config = dict(
    activation='gelu',
    moe='soft',
    beta1=0.9,
)
Rows from block 3 of a small audio embedding model, named by matrix and row number. Rows with one number within an expert belong to one neuron, the router's apart. Each number is 128 + 24 x the weight over its row's rms, rounded and kept within 0 to 255. All counts start at 0. Numbers have three digits each. After the name is the row's rms in percent of the matrix's.
After each expert's rows are labels from the 100 clips, of 14976, where the router gives the expert most weight on average: "responds to" is what is common among them. Only what is clearly more common there than usual is listed. The data: acted Russian speech (Dusha).
# router: slot weights (model.blocks.3.mlp.router.weight, 32x192, trained with AdamW), inputs 0-191
# up: expert up (model.blocks.3.mlp.up, 16x384x192), inputs 0-191
# down: expert down (model.blocks.3.mlp.down, 16x192x384, transposed), outputs 0-191

# expert 14
router.28 099:135080126120117141120109144109096155182123157108136149110147113139185130110090176128143116121122082113146139128106138116096128104142116092114131087155122121114134134125164099137165150138110088128175153151128122131096139150125164141132182131113115131078112104128176114089097115148111095135074128137129144167164105143177131092098143159130121140152146108100116107165143152132125132117089110108130102157155092125120081104148134131119101114118121169101110152174163149123111135129113147171121140149121091136108129147177075138126129135117136153132149117087086139159143148141109127079
router.29 101:175125141123106124128111143117096119120128154117132165110153097114168123110122184108140093119117089121155135102097151126139109123136128097125123109143148119112135132117135112154162177159117127146183168134131122106098128162145141137158168099123123140100114109107177108112107102139122090089088119107114115155156107118172110116097132147118156134113151118105108090160159177096104113113101136091137129152108116149097121100133120156081104144143138174095098167155153144150119114154134123183124163140109103139116140128168096142108143081145137139105161108079090113157117148132090103086
up.0 085:095136115091101119130129149113132132117111076122129099139101092105179144149147132176088091146119185153155139138143113093136102132122193142093165160122129098149119133120103160091111121076091109166111123116108100158126159134139159122135120133140124108097155125092078127138107145135124118086100119159146166087100138153136147120141142132143130154097141149144099106156123146129138148170155155137122122141126132124136146160101102122132134102152105107118113156106138106099073099109088086113132145135133159184160112124113159102152152122135142110154101128071129175121121139140149109144
down.0 097:183135165142122138140098104101090116114117159120123149126121167117149134108163120109147136135131140112118117172118127123087128115147136110106108137128107138106132101093089114139162130161104125118101169130096122121137151154151123144132162102141134122155154112115179126155138100140098141103097145177135097144124121100137116173072168140131103150092097164167087150095122144109122124150139131140110143169124095120112154102191142126105143210117141138128102116119155132107065151163088119161149153122146102124146108150109129168119125125142134098108123141131127127205132159125134118140
up.1 111:166142113094131095135136100110129102123109157143143109146146114091151153128158142103135089116144103155129126127116114131123155131116106120087095148133159084155114118091098095172144125114073113110171121129092123095097128132138145155171155119164134105098122088128155119125127120110127109136131140102148168126164132126156163134099120157153117097115174107148107138117164078096096119160127160128139124163087124149155139139143092118111116099121104158123115175154160151193109088126162100153137179140110092123138143116140135131106146058132141111077106133085128149122130133135123127148
down.1 097:125111088113148127150150122144124112106133080140124138117092119177109122097068130131090111124117123095116151092096135202125133169128136144115129129143143146103117155153131118144099142148143134134101133163143138153122103111126162105112114170127099126161095150122116095139138177161168121127126146112145126143119131155095139080149111131141146144158128135108110191147134130151129121098141104156128107148133144131111148108066169134164132110128107130136161148199104111133164130100149165095099103097138141143143104126128148144125101097093103184117154147109120142075135069132124115143
up.2 095:157163129131144119119134157169134146134131090118116155161116152148115105135139124130100107117093092125101128116164148126106167134132127146176142151141110142128127120117148123118199096141157122130079147117162168117136179115123127129089125094140129176108137169110112102115155127140159144150130141175106092141139142061078101147151087109096119127184126130128129141132138103161147151103154098099156129154167139108140106096150138092115097140113164118107153182115106130119152115103133076127171137146102160135151140160156115119079115128153156134113132111138125088127137138115088123132
down.2 095:103121153120115129147126089126147139141124084123153115101166141134134123065109081094150153153124135148141113139129095130103135093132129102086136104129151104195153124135115139117102117110130149138141090158133113166160101161137121162134083128126147079120110132139121145128136068102068133131090114158142127141116108115148182131144158147127119140117170154118118128069134120110119104109140095122170128139126129119173155142109096134086086072122140168171110099135138128133106137134169117111148174116113088086152078135118144132139149133126131146135142105103126143125130150092134146166
up.3 094:129081168146150127105099133138142164144148132133142134113134132144096094138169127111121133096120112088135106134145127153076124132113106165161090102119124140093139118171177123143157138181130121117162158111132132125129140108095097134106153124145132192107117134144131138129182111117149077171151128125082110122144104069186123115123143142106115130130117091121103105101127104099110146159103087128148133139162145087117093125121113152140113160127128156083156138128101130158133154114133104133139114124107132120145143162129110135096105164128128151073150161174132090096091078122107130145
down.3 096:134117114100118132145127119156120104130116089153146095147117142093155089106086145125111094075103133145164133124132090133162155120133105130116177086120160100164133106096101195114121083133143148131114089136138123139167140096137155157115079116067100080148108160152120147140146131157117122122112120094067129129117167161129142123139130096117131139108118144135156178135116144086099102116096144132163124130120102132188121118112107102119109119113122158153107131102136107137143145115104073124126122152125107107117136120122150073139179151127138137179134118147143141110154152108113110110
responds to: emotion: positive

# expert 3
router.6 086:151162101131136113133094143140105146140103157077160161103094117098134152082117136098135117092128081164132144179088140172142119132149126128163161106155159127123183067128156110151146153141131153105170164133114161154147157129130158129129153188149137140137117143151119110145128136108128140112084097127141120152118085119126111122130135139152171131130113142096105135110139142065137132162139118111064146128149128133093063107147154152103090122110107143117135145169142138133152137125109124110127134146122106115099148176162096131098129103110127129130115104125081147114137154135133092113
router.7 095:148116084106155096141127132134114172111113138118138144123088123118106157098135105095147115134127125174155172184113118167146122135173150121116147111131158110113202081131171100148118155138136156094176146133122152139150123109111167128121117192152150105123126135145118098149118131134112128129080080116168128124129086121120118113111106141141162122135121135122129131105123143110150144147153157105051147126145135124090078136149187169125112128118126163119158139173166145136140128129120120102113108116101118122115158173172138133075148131125097133106123143131094136099139123143146133132
up.0 098:132107135158125090120094135154160121177090103159134090166102126127082151136132153144087144147126144105111098140145125167077149107117171176123130114140134122122149096110120197139144132105129133123121127127160110109077132123157145170117148090148135139139141095116157161183106157151085141116120102172112163132146155160149132100125100133109110090113136099101137158128115145150110134154105101160198140126138119105096176120128130095130121091138138125110161125164148100172141106120142106141132151128148103143103124143145136121104102157142175110150102114137136170140122107155121127129
down.0 106:155186106118118151132100178122103146162136142133124102135129084162133145154146116132139110083112147150112117092102132146134124141132132103088138132153106105120113095091154105147143153160098114161098149132145149116116132140160135112144112123091129139109106145167158099079123186076175120122132104121120056124117127097121105110134119114074128160117127159142108157107132114164141153148187161097107123106130135132134148160116141149103144161140103157155143137101105153121127154137097046159112145118141146148157141155117133130148109138145130105115136154149126121095156153156142149092
up.1 101:142144102097120117161116127117123124178120129113136125141095131098122140098142130163113158093118127110150113175121149132143115162164128148121126056126112137112125074073120141135131070138140136137143126121120093092080110094146100106137139145100133161117178088152151118118149106147174130128076124108155141128152110150107118140093146090115089107123123148116115135100130116135128099096092106111115167119092099142146115092149132106114080114140165130116113131119128192178110130149124098128108137195101130108090156108150121136100163106147143120141100120124144130143121145071136144129
down.1 099:109140140140133172114118138139113139111115091118103141124133099148127140132171084108186073138142121140131095106126098150082132091098121121131131120150120108089138109109109021115145127128122132131103160136125091122129118164119125133115113141126125124133081129148124100145116153125153096135169141124164109124122143121177112153129102109137101134140155120085104114132178122098091122198101138086117137121136165093146127183135118110145153152118079152124141141178145103130153118126101124158138124126133118152131114173114132145117103143142141113149201112107133106104104107139106126104
up.2 094:140156112138181119135123083114121121130161154148113151121154089159114144115137085158123122116076094139113115106079148129173128139143093131150133109124135112143133099089155066158122133163111149089094116138127203123164122143132096102121135146103144119136106150125119092144103136123160134159132152104114091137120140108085132132115075136150176135128104153155119124136093138175127162177134112111126112106100141074140112150163123154151145140151129143117098164122128200157162117150115129118114132118125141109171128104127124141105078136123104091119135146125132117134127139099162143093
down.2 094:099128143125092127148147108159140141081158092102152137109122163110124094105135116133111166165136107136150128165150126142108137129119119141167116126102118114123130159161115122117107092100179144150151142104126106121123138114136087156112127105168129142159150140113087134146120094184118150090135138140134170135121113128146108139130126132133124133160137129086176130137119129129128115054107127155126150145134110139145116128093164091137133136105160122124132123114166090072127114099160173096131086187102149098111123075139104056152133138098128154174122095117127123125095099136076126144
up.3 099:122168129101177118149104073129142137118187145100116116107149136123164186113158088147151126148108122165092134098119126152152152116125110091117152139117126136144114103080142102144177132103130136067126121096148153150134113148118152102124146108138169133143118112145116094143152153100109101140142131132138123167136153114150094134090120160193120146138135161137147107153150151147136156174148148136122105145136091148141100159139130164122125169169117109095107139129135160111122135139139101099127161145139174141128124164064114099103094126134108110134097132129173109160143104097148103139
down.3 088:121073145133136130129149096113158091131140131117141156118115150127095119084143170151115127138136153123138143159122116118149135126101121095150119132120138146109147155148133097161111097108182108105146106090120118102155133131102141163145146148155104139133164116082121140143116101149116104110122181132182167114115115151084142129177145113149122128116093080091092116141148154104116148151098095161151143118116147104106127102137113129153103079105135112155108123105100095128113107108150186110169116127085090139092149149113101162118152113147130169113143098103177130139118111071167125134
responds to: emotion: sad

# expert 10
router.20 098:150144152092108096153134113126088107138127142133117171119143110123183137131099182109127123119135128118126162110106142144108110121116123098123089124154141121109111135098157119127130159126112128147140138124130135134118123165141158153162164105104116135087144104113170109094099091143160076102088118136161139176161108137158117100127114114129161115132135133111078103164162165079096119091072123089127107159127075135126123112123122122100127126114135172100106161170163119127130111180107127163135175112097099122113139129125091137096126086124130132104142105108091122167150145142084126100
router.21 099:161132149104089117138127153124077101139122146116118171108141110105168125130105178118127131131132133114115132111092140147103114120139128096112098136144146112115102124109139120128117182122097128152138152116106119131092130178139164161152139123101112119094133100106181110087106120161163092108105129106142134188150126131157135092118113142126155114138126120115101089139157167098114119092087123094114075157119102138111121109124121119094098121131134146098123146175161098115125093167105132166128184141124122130118147135154084140103130079113150154112140108093086121158147136148074113081
up.0 107:165086150142139201113055095115125169125150121113117142124194118145132123096136137119154153121118132121133135133124160139087154117129115129117137089106083125106123136125134100109164185152139163142144181136118113167170095126123119114136121128131135132123139115092188113130098124095162101125123153107094129129165132101132143106126164149145084112122129126118058153153096153125155132138135095120136082123104132094107135137089141138140115140132108126112096128135137103083119161146099117124079094110099164135095135103144089165149126118139081099158131135130127114138109116142141127113
down.0 106:115121141107122177097090136141141115162149123111107125126158116087172127139103180083144106102140076187168135099129172149135114109126130160165171112144102121148124109153130110120105114141121149103145111121070111116163120114098137119155109148113109157145113144155089132159097139134139087160142105085131120152120144151125087140133092112108144170156151121150126105177143137126100104186108159092154100099131132142151096109103107126175148114169108137103126095160112147154166115108097133100095093151133141123096127100102134099128119156122125130123170119137128116109151131119108131133
up.1 097:138122105128132109157123134094131146120121162173142141110139086129109177098141133133093140107139108149159159088117144149129100138157118122109138135157163134161110061140145137145153103101089119153169119158122139150108130130176130135157169147165129157040091109113138122161119126133145137105120140098137151163138126151129152103127136160116150154122152066143098145128144104121081132130105114132103107135137115169182131154140123137100092079114106140101126106118116142155108113114130110156126132161148136119175169165139167106099151104150101117070123111109100120129133132129135131092
down.1 094:119092131130145116124127121073110124137097131135116165107131165110137088149142109140131134099123193115147109161117110070120120123153147179120149142106103135123153167091103074118080079117164143086140143088123107096088118123131119138150118095111100133129164135110141082121119114142104124149113150136119153113104144149135087112102110144138107114137132135153125128150143107095128093148117126138161127174092120115121131078175153102175101174093109144148131150161138085092122162134114136099128115104122109114147129185116098126149104100107113112162136124171175142136131131133107112143
up.2 088:110104122074145089151132113119132132149111173145138096094102134098135184105132102124079094113172154147146142106165079104131126143111104110079085126128133138134138137106138081155137095094076102123169125133109116145105131183187172122119134114154139128104113089108140122099109121110105133143133131139169149158151136143147106138085084139146151125082110073180137112121152123105101149143136157103122146142113129167158145099123113126122109138113136130162154120149139151160117121128154105143149171117160134154145149164122131127137121118127134150091110144112137117143118139100113123184
down.2 098:126152094107138095165154137142154161132122149185126127104101161143086108121120102124148108182108161107099111115119176144145112126168120101130138136132179133106110138151105121131132126144173101127112138151152132145065143124135153095076103108119117097135144124104122127108152157187132140081121135124101165125104149118146134146116106115137128109102100141153090167125111096163157111122128096163133105194120115090136121131171158105163141099110099068150130155125116122114118153129156097108138108124108121133160138182135147108117095105164146161123112134125161158121116108125102108117
up.3 102:092145104134126139143128143137141118108127132117115110149126141142071113156106133113130108121134072094102138156094116115098122104139148122197176134133119157165089111149155108162128143132175110106111103134157121131134125215114120135129129087110105146114146127114101188137160109153143147167144171130099109100094096129109098167118104104145168106148120192112156122107135121105115131097128113136126145112128141112122167135152099126130115158113154079125132208122097096121109106144147132150156119122104104126128074097132131115086104151129113142134139108125142102116137113112133130146
down.3 103:077147150145128113143136080104124155118122194164141086114133174121113133112120117111126159157158150100146122120119109104150130131153126086145122096131128116163152144119076186155115118104126123100146116099124117116119134130127118173132095105110156093109090122136119180110140058093088143135129094153114137143119111122132146117085137115074124145123160119153161112141130151121142132154140105132149169146101092145166158120171093105120090078111134113146150097132135111115115146131171159151133154147114109085192129137118139129122151146103149126110112144175147134138127110104134106111
responds to: emotion: positive

# expert 13
router.26 086:140127095127148115156076139109109139145130123099155145132109080098149169099094141089144132132140126172127148160127164173139132115152154122143147120136160105142191066124170118140130159118121157077136149141118136135150160116138171124118146159169111121132130094137101085161148155118138124105087111140142124164116110138142152121138141156138169138131137107114107153110128125095114118151144141141090126139160103127109078108167146142100094099098141158085112123187142134100121124154106142145118127154097076135115170167175086141092097139140139123147111120141094141111142124147133120140
router.27 085:155129107150147116151098124134110147144118138105154130159119083111134143092098144123152119110130095145122140186105147156158118106147143130112146099178142103118171086144162105128155135131142141106155142118109146140168158123126161138113153175168119121145116142158095093145133145119132135107108111129159133133133110131143107138132107163130172132128133112074103137134132127086127110152133133146085110118131096108106079107132149190124090091092132156097098114169160144122144166102123151123097136145102072157109178191175091169079135133118113117128126110140101147116124126144110132114
up.0 102:130138094132164100129149094133162167134134154139103133130142095140134159116127066128135119162082110140116109116134170120136159102132074079109114125104114141092138089094148082146150165126109112085133117137133169122106129120123096089119153116142165117135116084159116109158141153128118127120123145139129122126154146102125121155091065119158156145107101126150116134133088134150083175193166127113118127136131102094108114144137115149102151165139106135115116175164134169121179127139132107122099133110108144096162116114078109110140136108145093105123141120115143113125091139084155136100
down.0 097:161095114122106119119142119155125115085124095159117154130145137105152136113148153115100130120157141155116137149128106111120140122132118147151126135129126158098148190158107151098105107123164146125160125094132107106149102115126143145130147097124146188136131124101107164144108085183079170127136112111140143117125133138100119101124150171120121109113154102112155152151121158135132143114115119178184123130113162118105123122140130131145141066104126122143110114096109120147147066134136192133161133190128116127103134114155128137115133096130119171118126100139135079172091057088114158147
up.1 100:169127139077156128139104147130085130142121151107105123145125121112204190100118105157123124120119138097185105139126096143106139120114119186108140105115099106119103121097149141158162136127130143128152166132067136174109110163154127113144129130151110141078120105131100106127116116156150108126112153107161122136163103133160150177092170140090156133118136125182130140114120125180118131108140109111096143124094120175135113172116153101160114154145127148144059107129125151148132128136100107139112136133149124148143075131113136115140147127136125090101122126131175140121146134127132096098
down.1 101:134157118112123114109140128125175091185144146107114181139151140101129126104116184110163111170121096161165132142131133143130139128141139121111152075152165147127105117097086054122140079139124122080157124104145083091138134104148089104129100122112119112117104102109152165157109118133116135157110162138117135104149167104143098142122132134180083119133121116116094091118153162110132144173067139123129129124107114103165112099170135139148145110145151125140134106185141116158147113106112120086126130130147132104123165136088119163146129150104134113121131147156136106116140098122126143142
up.2 105:154112105141158111103114086116152129164139175125120108166160095137104145140123094136141108135127113160117121127149150103133149096123105124152165111153133125143132100139136056149134115151111121125107119111119186106159140050173091126134184146098189114134127117123114098137098137136152147137104149139148100161126130085089116116151105152133157137129114148124085091134093134144138165151133136094124149082120158105137116123163127154150119141116106149145098132173128160130132119143132171097114092140120146131115109105138120140087078136179102103132157153118099122153143121112108156101
down.2 086:101111143131121120144147140150135131071127107154153162118130131137124109133137098114111178095169155136111118148122130161103139161116130160127137152137106113100138162186100093120119118102188184116140128134128139127130132158129106114108138096162130131134148141092069155107134107129133126109129119105146139114123127128166113125123117164089139121140160099145206152127120120165126129095166082125117122091108103148132144145080128149176150145111144098117114095092147106124127109137148175104128123148120168161115110097179128054114157089118146142167134114105109103146113094118131120138
up.3 095:144177094108163131106088129143138170117115146147111168102120107135127142086116081121155090150085106149149137159130166156159133132144122127129160081160119108099120093095157108135119145152099170119150117130123156139133097138146106078132146157137172144123127135158119088083147120100180141134099165091138099128114077091091127172107089160128138132146114151141111162107134125118105157139160106101126116088137140109147115117120135147159122155126130105140120169115091121147144122181115137099103130101089124086129139120133104131104145115139111106120126153128134107122124144114173186099
down.3 108:099107136133105140136122094122137129109136129136112186137143185073160114102138127140157142153157095126151106149137087087125142138104136159169129124135119142126146172132096105077107079123132117129161145102110129099120120127110118131140108103150102129154121117126113129157131077180064149133119143133131178113144124138109127143101142179152104113119115112115197102118112131132102111102088105120150108170103121150164102135134126095129144086130163127156138120151132092100130110118154172086112116162119126101146105118132122100138118132095139141163154149122116113161061102139095132147
responds to: emotion: sad

# expert 5
router.10 102:156110125114099134138126147142137126163105185118144150109118106121153147101101163111132136130142129108117154171114160118147091131186108074118116094124161176120165114130140114144126158125095115146169169155119127148145123160147145153162160119116123134094129094090160109124105114144127126107075122103146154155156079119148109087106109147136176105108115122140074110126146151096113141129102116088109115178116119161116115082141093134088115121118118139117129134141163123152136115165152111168132158149130103113118131164175093142102135106119126133101142142088099122149162125137104088088
router.11 099:137113121121115120148127142102113162162133175115136170104129118104160139102121154118129117126114094108121145173085152128131086143176121080111116103147153155118159110129158111141123143123075127138167149142115124161110141159145171131156164134129138133086155122107162111133114106138127101113094131108144133157153078121155145104103126121143165111125147118119099111135127145102085127112097120099103105148130096141101121080128098141099097110100145149120124140162160124140118118140161122177135176144136084137100140188181075143090111103119116145100141142083102145152130142139113098077
up.0 107:105159142120097096151120167120114152141130085146143104140134115117119085102169081117120159083116161107109143131133133085147115118133158101152153121113152123145162141105102109123120111079163140102101110101142161106136189158132144100102086129128122120145123169110108161146129142151120127125164100171095140103115165121091120110166132155116118112116145120113119141138138117113149126119112130168128102162116123138103156110130113118156108046082142113158170141100121073113101136110114143118108140165128142172142116153140133132105133136166171139143127112170171135150116091111118148177
down.0 106:126116139145154137158093121124100147130116150099128114126119150124112169138135097152142138111119140092146108091134095145108163127126126098112123146112152130155110087089163184150177168135142110138101100156151134138163111153115135164169147131147164108117155095141152109107145106109115093125159122118118113134126131128103105110104100074117126140114149131127154111096120134111113119144151154164126190099132117150154131157092159081079118152167157175103135153096130144126066123115142119131108132089113114099106141121172128152099161163131155085107122141101161135171163134125163130162
up.1 096:127162152122103143147140126114088113145117127145120111118147082117072109105089142126150108107094134128158148180088109117146120131137161123130186105129149148156159116104140121123105157103110168115101105154111105140095097082087150106150138155136101175120149129138137090128133154170137079116098144090170126123166112167131127177125133146139107136105124177169168148126116102141103066132133126101122134145096127164156105120166168154143128153131107144132150120127139136139152125124113126092083164149109102111122131096101122106131176140143103134160122136150123109141141120150136164079
down.1 104:140078146112126121130147143109148117154130147088140152135126108120193106143167121110106157107113122129133121107130116113123115083099106135127134144174104164136121108117099130149190117164135117125144099105100115105137130134171121124158165103146173160157148097123124121140160072116103175120107157103147158109141137134077126123116115120124112125126113069101098091113129152073127130138097165115177105154132132136147142137115120170109102089135083153173139143087120159143082119125059163141140103115114140137114142153137119143158102125121087119132134118144136137108131113126149079113
up.2 105:124133131125082166131127149116140142157153119106161127141137095148111070139164112122137129117098160113137134159123161136127114075136144138153180121107148171069138101147138121100097147078129109141124156141121154120188166155103135124107105120128081154145144142058109120118122115117168108099146188134121101102133118139107150138112154141135102162118114164118134125143142076124157112106102108142177098107125130127155147164172093145150131098118120108111126124168142114078114169111101130136094108116129157085101109132122112137133133137116116146177149144149112107120094125139131094119
down.2 113:101120128142133087107097145086120103115100126111121144115130135093100139128155107109147144106163133114170137144133128127154139117093101099130137135145112117173145080095129142132117099125116114112158106089107129120093104101123102151177145133121177119104146138119144200146140099118112135100173065114136144147167112166134135128100138149163124137127149143182133106183146140087100122153112146142116160145112089132169115122157109147147122072143116126107144141119162169118090109152156161153154126148119143133115120166111114115108122175138118108094108134135118162198136151130142112095
up.3 093:065090145082088086148111124113115148152099123125172092118124146134133120101160139124132154134128172145135136139174118107135104134105163139110168117117150106126156108103108142147137105105144141120108140114127161116143161104160165132080139150155140140139118113108132141166155155139133120098132115167085170129114180131116113094184145169116097142119136110132127111114128118152137146185089124135078102141113108145142184120116147107145160098140113117132140107144148092130089141123119126129103152155163115181091112170099165098154102149148143110124142134150115175138111099120099118144
down.3 097:135144119126168101145132154108114139080121141085108120127150086149132129145144135163122127136083133100094126097098136152120152136135110105093092162101110109102118090129154162134157162156126083171118181135119108136147130132136138123117151109136122101167139140086159098116141163125105130103152163112131103118144136134132091135122113085093090097115127127089152135081112122117106101150160126133092169098122127138134126130155162107106133186123121145131115162096150158123055137137118103117120103146163125193109152124137150152115134102111147105121080156117132092179114129145144096149
responds to: emotion: neutral

# expert 4
router.8 097:146125118143148142145111139119102121178094133109167173124117074121127130096063146140131123111145113156167135167100139125121115117191143119159179098133132150118171114124159111145152155135140151135177129134116127136150137109129138109147134150112125140137128165115131104157086140145103117083070090118147103119114083124138113117104153138152156108149136117091137133141126161093123111125126134112100117104126100114090116092161122190112096116128156177085108117156161130110141143122128140142168115170137093143072136160188111149099135144114135149137104111134106153124124111142126109091
router.9 089:137128115125134132144099162106115138166108131105168161134110084114147107085076150131148132104144095146180116200096143116127104114195107142165171091117130145108187092151151104120165146110139157141147147150110122134136134103143134128124132130126120153140135146123105106165110127137119124106096096104143138131111085120161109107109145171140158119148139143089116119131138155080139120137128103125102124106140097104112103102158124168089098105122125149082117116172156118115142130147125135115168128143124082130083160168162128158103103128126118156140141101137102132109146103173103100106
up.0 105:145093181144130171100101158117103121139125111134088132141141116153195132149116120120131116134148121124159114112121128113116125129128092099104114085109147118146115130138136152144128135117112161124160131142108071153112135210115123124166092108149102144130095141119150114110096131098104073104155105131174147075151151136154129117094160142083133101127113125095112146119146183133128125076099112091153100130120135128128160147120114129111141098150143169149155089122127087121116144145108147150082139142155139131112118122135140137155143186174118176129141112176110137118155139159111121130
down.0 100:180156134118138140119140169094102108123090160112151116146148125098102122135131125156133163130099133126129099172136097091126139105125100136115158103149128144143132102087131116141152125138086096124145093121147134092105153113109166149153136091113160138107147125146110111151152128097116137128122119089116100164157083122135133124142115107135119117116103167165091081117076129089135145165139163052111166125151125157141157098141140143127166183171113137114124146139131161111108076119122082113108119095152123137159092170095128144100136128126142078138155144104135127144134164133143118099
up.1 095:126106213161140127123123143115128123151111136132154086159113146130097121130135133126135136142125150129094120120160117130108093110109115079132111123100136129142111171121129126148115106073124142075110114148144106146141151156150167163059108130132151114109110170118094144180119129130097125136139121129124122114092120115146150121132146154099092111157114132110136143096164122157145165123120124088142096112113110132134181117150110134144091081102123132155166091162132085096127146137094128121096162128198098171109121190116149105152125159112130113172118137095125139098129116147138133124
down.1 106:128130097128108163147126138126096137099083134124091132151115101143175119137159143139141106135157124105114114090084162123157132128079119063123124139158194103105127122097148145163148164150130133122103156146111129140150153117149132136098130130123114121087119153094162133087151141078157107147113120170105107170184122148143118128134141088119086146112115160149135113082133126138148128113142119086104166143122107115125148131115138148080126142126123136133179106104136183103085143171132088155104104131128133141142131108184136172120140095140146104095097144115119146157141138151130134112
up.2 096:133110197149106125142105153151125135126109127130162094130118136138128111188096084133130144118147145107138116138133109138115101122149096086124124094128143133137104161139123123116121147058091156114176113112095104126143140173078164132136084124170130134121150129126104130122103115091092117121154090102162153106132149100136145107101145120089116132155108128082117179127100134160117149122093128096143099125135124110129153144108128104144113062121086145142151087138114082111139133136139136133102130121194114170106099136159195129144126171134140133155130128118118138149110104138114141109
down.2 088:153114109142126146125122109121076143135088132129133150160159104086117106112145131137166105144127113105124087104134149099131117144135123085138124122136136126101143103111166157127152137170120110129086139141117141096126122115110142147153158122095112129094130132108169127117137168098146109114078137164098084168191123136116165109122102139127117118130124145147095105112103120111116125114136137087126152165084151143125119118094152158083144201130135152133143091153103125143049125140107122165060117131121103140140113140116139154097157141129145092157131134140098185146155151125172118112
up.3 107:113115108155157104105156157166149174161162169123126152140154147116098124121106114129152145103111110113127121129154152096130149102156114134114136154114091201135183080138101071129130155168157092146113098146136176087137157081107102137153165117119136111119128154160110119153126173151121129160134116134098098158106134135106138090149051098155125152119136107144114097125110133134109152180126129141134144101147160122111144108125118138121128168118138101127119155124116165123101100104162149102146086134126165114124096102134131129086133109149129123149141136103086099149143108132134132121
down.3 095:107130159130143104123148119138163138135115115157147099133109123169107094142119104105068133096146147169115131140138114146133129149127164169104100108113139145138119133161129141110080146081192162122142096123125110152126128113138117114104132143123114118133153126134081131141088094133142140153113156113146128110111177139146118130157134180122163145150140088130184184152130116153141112103140128204130106069143101136091145170103106143148118106117113075117105126080139138128166125137128170127168131140151182143109146105131120092142154115134153145132113100163129100124107124163113131138
responds to: emotion: angry